python train.py --train_examples=203450 --image_size=24 --arch="resnet" --hidden_act="mish" --stem="deep" --num_labels=300 --init="xavier_uniform" --beta1=0.8 --ema_decay=0.995 --magnitude_pruning=0.7 --max_steps=24200 --warmup_steps=2420 --weight_decay=0.05
Rows from block 13 of a small multi-label image tagger, named by matrix and row number. Rows with one number belong to one channel. Each number is 128 + 32 x the weight over its row's rms, rounded and kept within 0 to 255. All counts start at 0. Numbers have three digits each. After the name is the row's rms in percent of the matrix's.
Before each channel's rows are labels from the 100 images, of 14976, where the channel reaches its highest value: "responds to" is what is common among them; "peak at" is the part of the image that holds the peak. Only what is clearly more common there than usual is listed. The data: regions of photos with short descriptions (Visual Genome). In brackets: how many of the 100.
# convs0: first 3x3 conv (model.blocks.13.convs.0.weight, 256x256x3x3, each kernel summed), inputs 0-63
# convs1: second 3x3 conv (model.blocks.13.convs.1.weight, 256x256x3x3, transposed, each kernel summed), outputs 0-63

responds to: text has "man" (25)
peak at: middle left (70)
convs0.166 075:091116108143153112162088148128107126106139083054128137056080125135090160124110101127153124116145058141092128127143111132095135099088154140148135124052119084118114145137130147053143095091111110
convs1.166 108:145145172113030087157021144133119076105128158128109113118128109149113128089145114110156118146149130136101127176137146154087118089116138136120144116120139063091147173113157096131163128129123144

responds to: text has "shirt" (29)
peak at: middle right (51)
convs0.222 098:135139109094131130094035092103118128101066084088128103092095105112115148117102132129141111083104096102171134131143086110116128075101030110081123037115123092149079064104117131128109065116134128
convs1.222 082:178187169109115057146127123163134133100166128092145110147135159081128171128134143137150086147172137140128128142152086166102130128135127127104136140128104091101033153098150145128146160061133128

responds to: text has "man" (26)
peak at: centre (89)
convs0.199 129:088123128119076115172112120128124150118118128112144123150070128122168121093128128133110119134134121101126118111100147128124120039152023129084110113132087128135066036140128128137133122123124175
convs1.199 106:149088128211096128128123167128133159117186119154128196133128111087106137128109098194075128099032168128142126066128128131136104128134122137090128128123128128128115136124123205034173166128136118

responds to: text has "man" (25)
peak at: top centre (49); centre (38)
convs0.56 117:134139135136140119122116106080115060076096168121143134176124110117124136111128130116138150114128159091128121181138135128128123116126107128112137041128100119136089109160058128128157124120128125
convs1.56 096:128128169121112152082089157153128103128135129101123128098128156128074128132104128158071145202093173186128117138183102117125098112116138137151128128116128128107142164128128111117189127037077079

responds to: text has "man" (52); text has "wearing" (28)
peak at: middle right (37)
convs0.212 088:119064108128101128129080099113108103128102120138156070128104101127092117106077110123166089147070142102142119102110100113111097083102110109084087110120159102118128126076128114087143117134134145
convs1.212 088:128138130139135116147151117115151087140157059177152187099092124140122146168150095118124052096117201136125102128151091110154102136121128058119109083177188169131085140139161134128109208149128124

responds to: text has "sign" (46); text has "white" (35); text has "red" (29); text has "stop" (26)
peak at: centre (48); middle left (39)
convs0.131 103:120112122128164122128109134158136110102159137172128176128143131125075133140119064104116128123156128076128127179128144128114128118133113138053048115128158149137126135125111128100093124128106160
convs1.131 096:128140115123101175107128094151023076128128140128113097114119170134072173061128144120120070128068131132128122122128120116118128092050096147135059184117141052074128208128128140128136130087128119

responds to: text has "sign" (25)
peak at: centre (72)
convs0.19 134:168104129140125123150156189158145171064163161045164140171197138044151126173128125074203128116121135107109128140161122071113128090137128173128144132100113128090129114132128140128149117082160128
convs1.19 127:168158128158128185121128128104128134113128138135121161167143118085109119083113128121128156115039110128077128091128112095128132155128178196150141169159067142128132141158124178136179128095189128

responds to: text has "man" (36)
peak at: top centre (78)
convs0.163 085:152128110118076082093089157103076127110084129113116128150128153103128112125090130108122095131128150106105093113128120110146102116159115158104137070089094113175124112108089086143113099100136140
convs1.163 096:173177084128123081156157114097159136128048113123152165101093147114141198084145128162131070121148165061117119126115145129076105128127119134140128133021117101061115154128033099095152120102134150

responds to: text has "train" (36); text has "bus" (31)
peak at: centre (80)
convs0.82 117:087134120118124090172075111120133123112107122114121108107095147128039142128122128091128121100128119080176074128101102135111126107076065070117072128068128128112111083105106128122108122137121189
convs1.82 096:104075144113096138150095119094116111128034141121139142093134137136103171128106129128129109144132128122110128117099128128114152163074159128146120133121128045128102174134128166128114131134128130

responds to: text has "shirt" (27)
peak at: middle left (39); middle right (37)
convs0.152 078:038084101165120096163101095148098152116115059136150121112146109080117101143119121133159082101116106138182074128119103076062121132125064100098070056127072121108110076177131110143133119123105125
convs1.152 079:117139116083143165149135094144105116118132124120128117173188160130113116128143116112108078163110145132192112101123133147123181096161148118117102096095141157092088155128119164113137150121181138

responds to: text has "sign" (42); text has "white" (28)
peak at: bottom centre (34)
convs0.187 082:110128116151152122186102167128116133118137066085162074091134145085128119137128105103149126129120075113097088123125109120083119146123113128144039127112105073128112155072103107103147111128142187
convs1.187 095:135128114128068140163166143144134145138068145128141142092128173116093131121154107095145164178118116128144134119191157094128076128128135161134157132150104094121071128128123115128091148159113128

responds to: text has "man" (28)
peak at: bottom centre (45)
convs0.103 124:113123115128128061088078137073117133122128116131151156131136115122139124110109047044123120133128123118094121157067128106123119074135071121080116128127118123124094062131128128154133127138141161
convs1.103 102:150087095146128134094138128117128181114146120128148121132148105073110128121128038152120153128055150135151145128106069107162123072118135214103145244128143125140124128128171255148139128150139118

responds to: text has "man" (28)
peak at: centre (41)
convs0.156 108:135097128128157128170119083142152139119084110136145079120110134073107122074182128192102159050094150152116158145077116128169128059110134074098124131175135143158128032106116138137150128147127192
convs1.156 101:137090128147121106102138128128119106123128119134141128152098128122059128172091114128075118150092143150077040123153133073069116135113121121129166122128128154148128133103103116128120102150114168

responds to: text has "train" (38)
peak at: centre (39); middle left (33)
convs0.185 099:118136113113131074143130109099149095107064100113079095128077107118073112119128066063115147128197085110138116108107123085123107128100135085139057142140099145090069152089114142115099127174099132
convs1.185 096:142099179142072128132187140100165148124073133128097127118129095117026075095151126112128128113175128068117137135112076121128128144086147153128131128103164120127128197110149128098107149128128148

responds to: text has "sign" (27)
peak at: centre (71)
convs0.206 102:124136184128143128158128118128180140046164134093116124113153137150128128117121106131161122103161106111131136138159134099136108128174128115148128118140160128117102123141128161095128128125128120
convs1.206 101:161158112126141132118135103128119130124017118163094128159116128157117128099110128151130158128164143106073140092124104135128085140123161142111141206124128128076106147119166123107125128054121131

responds to: text has "shirt" (26)
peak at: middle left (51)
convs0.225 077:099087090164110152124167159114096126148070134099113088128167128128144139116117100083110122078119144084172131133125107095098128103111113100112122063060128128134112128060131073116133108133085097
convs1.225 081:172157139111087078119172128093116163178114143141166203136143145131171187128164061193157147142136234155132151185142107163001154115139119141110118119114096115100159157154135096164139128119173127

responds to: text has "man" (26)
peak at: middle left (51); middle right (34)
convs0.6 093:146100131128047151170149107115112102152110078128152133137080126116148123134142123167163110128130137065057128101140128124055141068119145128127154111149128125060056004096091128096161121103168157
convs1.6 086:128098102133102241134128090147128087130114150128141134132107161093128139147250138135133069128163183068102131128104124162080119137090129104096182110092138135119134122095136101127091104138108095

responds to: text has "train" (32)
peak at: bottom centre (37); centre (30)
convs0.193 113:132136105128164165134119155164170160115155156128120147169128197127162153118139195127128132135139128154137116110138141119121177163150162128207141128147128151128128128128136116143154136128189192
convs1.193 094:109119128083128067128146125144160082090119098134119128124043123128136104128128102120075127110112115132122104028054112191046102109138128118085146145128050128068117135109050082112159128068110119

responds to: text has "man" (27)
peak at: centre (70)
convs0.160 110:037128144128128128219128116117128128128116109108082119130128087135107128043126074135128128158128119118093135135150100120120128157116133079114086063147166072128128109119143111100128200070117116
convs1.160 101:128142227128128128089169094094135128081050060148128128108131135022142128135047128128119128102106128128115128096163180067151108129128170102108183128150196157128128147116168090121128163128128146

responds to: text has "man" (29)
peak at: centre (83)
convs0.124 126:204096131128094104128150123072103120128092128043118155151111145114104135112128112128218128120136134123161188122158128105097110000128134122155105155149162141123125089094168128113121137142206121
convs1.124 110:124128113115145185094118122159119136121124080128139176107137137128091102128057128133119160128124079122128128102140196128132076149128155128109141170040148128120131187098142117122160174120128122

responds to: text has "man" (47); text has "shirt" (36); text has "wearing" (30)
peak at: middle left (68)
convs0.176 073:057106078097121126157157135147096139053058107144098095115136095185119121117128082147104140075150151141109133128166104082105183086106138171047122099114165125151097105125147072115114133085155099
convs1.176 091:094124146128114159170139126120081132096129102114141128147154105106080117163096047175080140146142173140166128094122144114159119110085156114088104097079161109103121187119089127088188116076156148

responds to: text has "train" (25)
peak at: centre (73)
convs0.251 096:166160119128083128150152118128142119135145139123128084128064189154089134107098128091135139086152128097127115152128050128113081100142099149134102137128151135128089088064128145134128171112128195
convs1.251 099:014122115111095128121110085118044108143056190116103128073128121203033178094128128126135097079130124128139137134112111128149200128104128095110061128080143042101128173128128138121120145128140090

responds to: text has "man" (29)
peak at: bottom centre (31)
convs0.23 083:074103094135097118122121101094103104150125117130156114113166099140079081107128137117120078110059143128204128126105088147142128173078103086140114128093117128157175140067068120122120101137140123
convs1.23 102:129195146162128134145154189179183093120102095131128166133101123084121130133112135083140131116141157172101148073155136143136088166130128118162146128128115154128140138100054132135121128148139128