Weights of a small multi-label image tagger: 24-pixel images.
Rows from block 13 of a small multi-label image tagger, named by matrix and row number. Rows with one number belong to one channel. Each number is 128 + 32 x the weight over its row's rms, rounded and kept within 0 to 255. All counts start at 0. Numbers have three digits each. After the name is the row's rms in percent of the matrix's.
Before each channel's rows are labels from the 100 images, of 14976, where the channel reaches its highest value: "top examples" is what is common among them. Only what is clearly more common there than usual is listed. The data: regions of photos with short descriptions (Visual Genome).
# convs0: first 3x3 conv (model.blocks.13.convs.0.weight, 256x256x3x3, each kernel summed), inputs 64-127
# convs1: second 3x3 conv (model.blocks.13.convs.1.weight, 256x256x3x3, transposed, each kernel summed), outputs 64-127

top examples: text has "train"
convs0.185 099:128096144128153098116129102175128072090139103141104109121128101203117115125112064098091078127111121096128139124136101120143114116139146115141145153118128132122142142137149063138111109169104150
convs1.185 096:093096114100174107128167126135031080128179102154128120141180122128094149128133128093128128153122102139112186089134163132116084158151096131161068098155147117110139143110170133181098159136165128

top examples: text has "man"
convs0.199 129:108128169160117049134192136081125142131148071152123076078056128114082137055128128140123126136139128106128140157046118105070120128102128120101173128105132128050120128120001091128109128113143083
convs1.199 106:094128128123111089138153128077136111117130138128200114150128120128124128128140119169031198125125129114155132150064170158119121207032149134036066133140147114104173132080067128082136138106206107

top examples: text has "man"; text has "wearing"
convs0.212 088:121151093128089117128102128096136106128133117116148079087036128023107062126100085122107119120143107107126151139098072122112119128082152070150084119128109110045116136136128093120131129127109119
convs1.212 088:144114088128128143144135128128116128136136161128171154147128076096097073155133111163073162112061128128085132128156128152109069198122148134128108114214124170110136112134132099068100188123084140

top examples: text has "man"
convs0.56 117:134133128144136061103139121047105113141166160112119067139131136128162128079020135111128131123128128107098140124068078072104137128107128078089126128065128128066128114091100134104087135119144122
convs1.56 096:128162128119110153121197102068076118086142158131070128134128100141137020133078148114126107111171135141128158146184134128128128146119139143128096070108118057230089128128151204128124131125086095

top examples: text has "man"
convs0.220 087:128128115065137083118128042133128121114099136061201118175101117124117128128110089121122130105145118140107115127136147114139128081125094094162190125114132123097086108144115090200123111116121089
convs1.220 095:161128085136185128108128128150114150140128083037157148170134099140128115134128155192128068142128118124100124122167132137070125129131148118176140063156110161062141142117128111139117126128156117

top examples: text has "man"
convs0.103 124:126128128132065018131135118101091128133120108112128043117098118138067091022103130114116128090128092114118118141094128128108094115120105092015134111148121090101094128126088100093062116111128120
convs1.103 102:128174113146118125168195111126121081120160159072108133169073128016121132110133120138140117059123102106217141181123128150122139105102128168115118128095109102071118149125144135108146143128161185

top examples: text has "man"
convs0.160 110:119173115128143122128167099111128128127055088108143131152128150153111181128126076106137121088144128091128129139137088129164134128121066128142183104110094140128094143128092193065140149112107134
convs1.160 101:128234137128073137179141081051128184128147124123134134128130117128097117137128046141123128128132123160080140128128120237110144144165118136055099128128147114128128128128173145128177072061083133

top examples: text has "man"
convs0.195 075:090128097101097101119143141109128096153140099204123145081134088113150104092121124111151103156129128094128128108141119142092134081088128113126094120031089107139113144135136108078128112115087129
convs1.195 086:124225091128110132072191128164110137128123134200135100109180148128104114148128148022067072106131100127099130161119166102117123125131096108158107092129086151108110135114136128111118100156118123

top examples: text has "man"
convs0.6 093:112115112132113110133128092038125123166132128055115103128122137138144112136113115139128074131171154119138156115128103085132023095128090075159069041128093147110128114082128121170122127128080099
convs1.6 086:136128133124114115195128112116128091166121157102135110141141141048133148151135174108135101146128149180127107138128080135161089167104113146149105120192063128166128123139078184151138103154108153

top examples: text has "man"
convs0.156 108:135124094128153115135118138043097128144159183123128120123119140083192121137128147142117115061142128084120140127116088152144068141145128128136170146146138161115093128138157188102143191155097165
convs1.156 101:070080108105122087128122128128128132101151135120142184128113168137102090093143164186117136110113109171139114181075110148128101128104076128016108138128108067128128128116117093079160185140128128

top examples: text has "man"
convs0.163 085:103118109097100122111068045000174099111143128148128114128082114101128096122074126128100147098137138056122173110104109144103124101132106128128087130128137173133111128100135128105109114128116091
convs1.163 096:090136120118126093128146105091143112142073128196183197128128117156150109159177128128106194114118181167149155115105118146128121122102100027128150109149151173124165149119105128061112128121118091

top examples: text has "man"
convs0.166 075:143104096101126127107123128121117119087036207070125085183123121096169113123089162145109109142122140091084128128128143141087111126117063106104102169101109163111070098139085106128121110143153066
convs1.166 108:051189029111132142118230136108042118103147193094138140128163156130157049146154100122037151142165120128150121114119088122148098162103100130135120093171071134119122128112144178029128135122147125