Weights of a small multi-label image tagger: arch resnet, activation mish.
Rows from block 6 of a small multi-label image tagger, named by matrix and row number. Rows with one number belong to one channel. Each number is 500 + 25 x the weight over its row's rms, rounded and kept within 0 to 999. All counts start at 0. Numbers have three digits each.
After each channel's rows are labels from the 100 images, of 14976, where the channel reaches its highest value: "patch colour" is the nearest of a few named colours to the mean colour under the peak. Only what is clearly more common there than usual is listed. The data: regions of photos with short descriptions (Visual Genome). In brackets: how many of the 100, against the usual share in percent.
# convs0: first 3x3 conv (model.blocks.6.convs.0.weight, 80x80x3x3, each kernel summed), inputs 0-79
# convs1: second 3x3 conv (model.blocks.6.convs.1.weight, 80x80x3x3, transposed, each kernel summed), outputs 0-79

convs0.70:500529430373501512480493474480500498507518498504493536489506464500441518508500461528500498506514518502509506510486476492505484451509493492472512488491503519514504421500490515480485494503525517500494496499505493503500484500511520500488461483
convs1.70:511509540537492507500500515481500507441527458514481476490435493500500486530504500500474520522541490507523496515500514464531498515474449438462521558513437533476498500500476483507472488502515448496495488514500526509505462514517500511509479500
patch colour: white (29 vs 5.8)

convs0.36:497489450503531486529500459511511499461481514517506499485517520494508522521532492487477508509512475454531511462442499492526495450479492500464474484493470508480488500467400474448513481509510481500485489489475477495536508515465500483508498481
convs1.36:487506518502522510500536566517486533486553493503496489532507513517504500517486439500496485493525520537475528508520538463504492493505536527504506556471500527500479517506505525552494476471500519506482515488537480487494493508505429503448544502
patch colour: grey (70 vs 34.1)

convs0.25:498493517452484506478489499526510489492532482479485508505487465466448505492485410459508513513519512494509506470506465500502427488494500445499488490528464506510508510500500482509479500500500519495500474464510460457493451482535499500530455500
convs1.25:471514509489490517447530474516542500518500503494504500481500490494494534480471460528487484500488500485490527429439476552545509529462481500511514491515503508527503500525429504471506473461531506480486532479514505513512539483543509501520500497
patch colour: brown (63 vs 31.5)

convs0.12:527473520505495511462505495502467487493454485500536509477484496481484533508493500541496491513583530510495491453500509502484486511532511502451483486516509493500484507497485511503495440493522532508429472486454471492464466496500473503521500443
convs1.12:449534494500548500528496479489530536500487476500508494496488487504475480443478500459470511518415437489513500524502440504487501500497476479480512513512500478487500476480500541532480465493517535457497500508488516524503500491469481506479478527
patch colour: brown (60 vs 31.5)

convs0.59:506500491500481486509487503474472486503484496474457456507513482512507519522510492494483490483475448483500505498471522507472434500485457500489520451485461530464505528448515475445480457479510491481520513458499477492534490523529496517437474500
convs1.59:540480510523506470514493546527500535549494458503496472504500530441506500518500503514526491526503513536511519475495551443500519518495508532462496500496513453476485515549517512508500456498480472482441513506507494482522437500492496513487488492
patch colour: black (54 vs 13.1)

convs0.15:494499500478508531500468478487505438500487514448500500514548464516470492514491483494497492484501498516506476500500474493486466454500498498485466476485522514491508468434462432492504492477485433507498514480477487475511481501500522452490542456
convs1.15:489512489510479483472517500507467515488473521522504498501469496533494488574525472503486505534528500455525480482483480505475460551507499431450495527479509528495475517475536481508495473464528482496486469506565485514491477525521486511479511509
patch colour: pink (26 vs 9.8)

convs0.73:500500504459488494472490503523519463494490500466494498508503516496443464527489493496508500444526555513516500521500473478463490425449482491495448484512447500499496511514484483481500506502484492500488478500437488491518448500500535506523470475
convs1.73:447444543519526483545527463476510537517523495494485523440528518487500489485506499493472500490483485500512558472488489496501510480505516493508482526500509500460511504470483524522548541526500504428504500534534522518486514482500500513502517461
patch colour: white (38 vs 5.8)

convs0.13:479493483495525560500534495497506485485490522525500514465509517492451497487526458448516475493479490475538478461514494488507479511525525463495502482483498468471509485475443467479506519492493481500507478484500504486517468500439557504518500568
convs1.13:541456525495487517481551468517500496464508470519495483500438503512489554500514526517500486528514474520463480506472500519492513489491478491485488495507487436536492474497541470493482495496480510501552481471479504539532528500450500472526475537
patch colour: grey (60 vs 34.1)

convs0.41:484489507524465471500513485425494476469495500507488489490495547490522518494500460500484495503500447478509476524525476489499480515514506445481450477519496500446477500500481503479475480457469504467497440490527483507550490530496500495492447500
convs1.41:515487500503503494460500533529514533553529487507495539500500528528507508500456461488528486511475525537505514518465504500508517551502521526539546494493500440519476500521516546494507527554502522458503505463506500473484500500536444496493517487
patch colour: grey (64 vs 34.1)

convs0.46:492504506406494502484454489494503489466548519492487523500500481492509500504494419512503514463509508493508504502479500511492471425572483500488471500500494507527482500504443511498514500500519500500496478500469485496479478481500523500498450500
convs1.46:500505481500502500520474510475500511478518441475437473500500522490531505516506500500476500509545499540500509485467512499514497500429494475492480555506434491452513512483478480501476496497500500479510492463506514426500500487458500492527462491
patch colour: pink (27 vs 9.8)

convs0.72:506500418406500527495483481468514510494519500512494552500503500464491501500515392500500507509500537500522521509509500500500448491525496487515462510503500524493500471485496500494500542500500525500500502490505500481500485500500505508500454484
convs1.72:500511500514506513507488504470500529457534475494436420486491500493514494525496500495510500500507446500500510500495511469500484506405487482482452532500470518426489521500510452500474485489500469531512499493489506495498478476500486496507490496
patch colour: white (25 vs 5.8)