{"train_examples": 203450, "stem": "deep", "magnitude_pruning": 0.7, "steps": 24200, "weight_decay": 0.05}
Rows from block 13 of a small multi-label image tagger, named by matrix and row number. Rows with one number belong to one channel. Each number is 128 + 32 x the weight over its row's rms, rounded and kept within 0 to 255. All counts start at 0. Numbers have three digits each.
After each channel's rows are labels from the 100 images, of 14976, where the channel reaches its highest value: "strongest on" is what is common among them; "place" is the part of the image that holds the peak. Only what is clearly more common there than usual is listed. The data: regions of photos with short descriptions (Visual Genome).
# convs0: first 3x3 conv (model.blocks.13.convs.0.weight, 256x256x3x3, each kernel summed), inputs 192-255
# convs1: second 3x3 conv (model.blocks.13.convs.1.weight, 256x256x3x3, transposed, each kernel summed), outputs 192-255

convs0.30:110128114114101091124116123128128132125125136069120073124134125128128122102080121137115189051118093114026131094061067098131057122112079074127116136133128087128128103128089115109121099105128128
convs1.30:155082100164150135162128147185161157161170134133128192131166135134133128070128128136130168160128092111113148158128116131061128092128080128153128128129131128144128116134155090128120136128128127
strongest on: text has "tennis"; text has "man"
place: centre

convs0.137:125108128122112077109125116009130117137123123153128108107102110098108152128145132107127097140068169099115135116183146149118126057138105145106109105094073120124111068073108099133165085151137125
convs1.137:128118201121166128116145187128027106171171165137133141107128140144133140214146121138120121128109097144128144115140163121133078116151139189067101087050136128120125146130132106177134111102136112
strongest on: text has "white"
place: top centre

convs0.95:108111124201168091128143088117130111124074092070142073079116028145115128140146119097114128115134090172142070152151080168100128117091158141118143117120061073089077092088152133125128050141125078
convs1.95:103114097133137155157096200130135203134141121080168152057138113124187130128094128128151119086052109151136044118160122098141134120089136098114169209103128117129128073057128119091128140128109081
strongest on: text has "sky"; text has "white"; text has "clouds"
place: centre

convs0.87:146128144128113124150158113120128113161109166096140131101111147107168158155152134128128074128129128095128112154165128103093134149135115139089160086139076128115128152128180090139096165096128128
convs1.87:090083165102143128128128206114135135134149128128159123128107166128146122126184157090135050105114138118112121072136105133131114098128092041156099124119035107114136198116098145164039172162119132
strongest on: text has "train"
place: centre

convs0.139:117149108118112128112080084092101139101104109103126066099112047148123097070129097111135093127118154100128099029148102106142096126132153094126110094125090070131137122097021094128141042161092130
convs1.139:140118138132110143179146176128160128175103139096114119132121110161181139171128066148135100073159118046128115222093170110128097128100114146088138098113087145120103129101128112113130077128121137
strongest on: text has "shirt"; text has "man"
place: middle left

convs0.39:128085142082106113128124153134128098079128098120138212136123082120128128135129080128128128065145134104112081128128134108142111120089127084131174212122140140040122122140075133141130138161109080
convs1.39:122112162128079129197082127138099136094184135159174142053139070119129012190065128123146130063083154121156105066128144065124128099160148073128135142117127232127136128059085076109128062090103124
strongest on: text has "plate"
place: centre

convs0.130:128128123111132128172101130114054128096128168092128099117060128128098070021070000096128121128138128173131128142128101045115142094128128148167084128128129128188052203128079139104128169095088128
convs1.130:128156128128128136158125170128128128134128128114128157212128147128155128000088111128128138128165067128185142128128113128128119145157088128128120193128133137148038154122104128080138128113118128
strongest on: text has "train"; text has "bus"
place: centre

convs0.25:140133128134144096116126126128053129123145139086147161177088138100139203128151116128118059101128143043141128149185128160128136136142128128146178190145086128155120139128097112214153126134143112
convs1.25:155102040121128136124118161169077141111178150118082118128128116128115121201128128129143118166155128116139110128102243095100127142086109133111116143123128128139117122147128106125115175079164128
strongest on: text has "white"
place: centre

convs0.20:131111135128124184148121145128000146136146123117130148111089128112133101000041071087151122201128128128121115128204116128128163128144153128128130115108153136128154188136094132128142134078094119
convs1.20:098151128065111137128110128101106052168103121184074128158152109117128125000152093100168119148128090176128128128155071135139091056128170128155115128144137128102111092128100128094106128091172153
strongest on: text has "elephant"
place: centre

convs0.37:157116110118095170155020128120128088000128115139116144130105131145107096057119084034128112178125136128104114082128090120143107166130128051150128144128128211128080145140036128000128146114128138
convs1.37:128128149102128133142128082142112115110163128142164136083132128135128128227131115128105123128128134097145128097128173141136117128105140128127086134064140164098106148128136111133124128114139128
strongest on: text has "pizza"
place: centre

convs0.167:121140128120168066110068140123138123124147141086133040128128098113100121103102135145079147114143133116142114128128128115119128136122091146128128128121055128128124109118093083134128114064128136
convs1.167:185128052126156075109106201128122128123128122128113101141045096120115081056136093146020128078122070095160100108115128059124128202119107108174109128184128094255128117174156128128128134057162146
strongest on: text has "water"
place: centre; bottom centre

convs0.224:176176153140131137122070131110128128103121128109133083128139134118141113103106118080015131169115137128128152059179147151143136164057180101178152177133110150147108109128075120102128144101144128
convs1.224:130128128172131162067128132128112055128157145134128111174140113134110058128134131128000128133128082112175118086128128121093128124100092062109108224128131128167128071176122047128123187121128100
strongest on: text has "sheep"
place: centre

convs0.144:114133118132128152103116116096100119120113137125094082111142141142131161128130092122161105108088147124093138106126108144172102055121099143107139012105091165146156155128141101125100048135097105
convs1.144:140096129104128120119155153153104128139147138123152128084117187132128197165137148144123104128111128106119155124108161116141050094046123136095139128116144119143143198133088154155111128128145198
strongest on: text has "shirt"
place: middle left; middle right

convs0.126:099140082113142121128051137120195111125096128127117128099113118116135100047105135095056138138129092128162139115131109154128187164085128113108128105171119146128113123130057080128121080093107139
convs1.126:175124113128124181139123125142144078136206140128161169199128138128111128083167128171030126125134148030128046133128103183128181151117128108121143128200133161116103056147094145128128128145128154
strongest on: text has "horse"
place: centre

convs0.222:085117130082079086115113124114114105113100114096100141113103147097125102128099109099140126147120125128034156108066135147136113074113128117119093097116060128114128144155150038087106038141096100
convs1.222:115110158119138161142129112106091128164126170128148118075148131114128108144142135145101135141156128153136195137123078118128108161068142087105155183157147119137134172128076119128117165128133139
strongest on: text has "shirt"
place: middle right

convs0.236:154098133076128128119128128150128128121152181146162125141094102096137140116135134113143099158128127062122148128255133161127123095070114128128132128146087112118154107109138124180114128048128128
convs1.236:128129134128169168128164155126105146145128101137162128155172019128159128148064073128132089164128111128128142124154128132128107112120137160119128151128121128162117103128155112163128082111140033
strongest on: text has "elephant"
place: centre; middle right

convs0.230:095144118162142142128134105128089180128147177139094121071189164141128123100005075103135131097106116160141150101077128136183078101128128109135140132128128121175137128139145133111166092133131128
convs1.230:035128115110128121091101095122128137099128109139092140139196134128173103026142100109114128117109104131090120154113103155150139080120128151119128128142183111102128103097091112116128126096136128
strongest on: text has "sign"
place: bottom centre

convs0.194:121167128085091100081111143106136083118151125173112110114088136170109162168108110166121099099128146148190159112093158164175137097115089151175128055133136091133135134128129099082131128137083128
convs1.194:090189107161090093097128146166099128110147175160136131128128119128090147119114149149128106034128147128147110201018123135157128093118115179081123025146130146081106142105146128128125112128114126
strongest on: text has "man"
place: centre; top centre

convs0.186:123133098098129120121169124107136150146112118072122101139139148117117131173139170136157129107120129139109133097117140129147113128102061069134076087128120054128146113096149120132023058162104140
convs1.186:076108110170153088111128110162200080142160170131128128134128171146053088155114133140106129120118130090128128128128099109147138140083128126120114096113126095105093078128128118128128142195121134
strongest on: text has "shorts"
place: bottom centre; centre

convs0.41:128134119195161136159118128128146128163130162141087199128159124121122104078053097023128083113164113217133141136122085147073128128131134128075124182145119149140152123147129066149147141173159128
convs1.41:141118141137153128128128120128068127165139103162091149115139138068128101105082155085139111059128128146053128187128116157088128091159161161109115144093203128132128093170185035113124128128119150
strongest on: text has "sign"
place: centre

convs0.251:076114119152090115048119128146066151120150211092141064107074128094128088051031084100134061142154128128074093117119091093114065122108128114167069046159128075141068140128124125107084142141163128
convs1.251:099126128125094187138068128101201146148132096139123128133124189159196111105137116119095140108140128128096144128111123128139098161145119128118091119128107128100109100149101128122126121114147123
strongest on: text has "train"
place: centre

convs0.254:145086160128140150128128139185102136144128128123132128101136095121167163119128128122029142183109144135165167144141145144144155121076128128178129103204135119179143120124131075143120159112122061
convs1.254:128136072116128188128141194156128124128121125131128128123128039104137121122120107128010048157117147114233128128121078128151128123000088128135128138148154120227142047179148109133132128128128122
strongest on: text has "elephant"
place: centre

convs0.242:128119120144144116128114123080123161082108132050000099128111132132144110147167115112122135166134102117087124108086129128142128036103128128117075120128060102141125115128128111089136109117102121
convs1.242:151120115176137128122140115129115103131131128128134091100108141118128090141161131133131121141160133152091127151099124128066155113110090140121082128160141128150102136115080083107128155178150125
strongest on: text has "shirt"; text has "man"
place: centre

convs0.250:140136132118148138142114128126077131130055089117120144097101132137126128140088106120114120128128152125079122116128127131142084000141094152098128128155095135124119118128128072145093066133127119
convs1.250:147139152106128088192129128190126135132128133089196136127133153141150070123143135111134078114129063128153081079140128128087077128128083123098162171107207065078128128137115147156099116077111169
strongest on: text has "train"
place: middle right; centre

convs0.24:175075132100144128103115138084117164102147208098111119110198113128153107114124155097136154165136110191206182106118112112134126136110103091124117128166164098166129120155147113095090128145096108
convs1.24:145088134142123199110117110128176120135142148172133113116128101090105128109146139075112131135094133107147124137125131109092131066128106092059109140128153128158194138196053128121128138146101077
strongest on: text has "zebra"
place: centre; bottom centre

convs0.190:126128128117142085086073096108112124142109122116166110106078112108128128132115122082101113111084084144124114128154119116128105128138152112105123048097097093128102097077137156152117113138082128
convs1.190:120126229137128128198102255124160141156097081124128128049091128183218140166179114142144116087127137136034128112121116015118076128119146170127114143132128103124104128083082144150128120204128127
strongest on: text has "train"
place: middle right

convs0.150:128128082128116084045064168127092128075065087102133128128157124179074106095092138109118181130128103115117174073109142109146163199128075079128111115079195081112120137163128128017133128100122125
convs1.150:085128128129128069094076128233128128096175073142128128120140102120128106116143128048164130178196143126128122120148114128128151122116128099128128132098119068098128127105119098122106111156131090
strongest on: text has "man"
place: centre; top centre

convs0.65:022118134124067050120128122052043000056119141156113160105088121120106107104049088053137092107128128128142161128119147109113161102160107166128137144080161095128122134126134132047114081115100164
convs1.65:153128135085119085113138124211115044124187141135053173128179099122128128065128141105128102048166128149204121166138106117128154000158128128119128128128172212074121068058157128091106128119131148
strongest on: text has "snow"
place: centre

convs0.38:134128089115144134144039123081046136118108138094128116118032128128116082048000000040128131122149128183120135140152118102126149121148151140138115137088125135136082166128032146101123158101141128
convs1.38:123135128128128128134120179157142165135128122128128114128128100128176122000181113128141128132173096161128128128128109128128098128146100128098107164143139100103104128107092128128129166128151118
strongest on: text has "train"
place: centre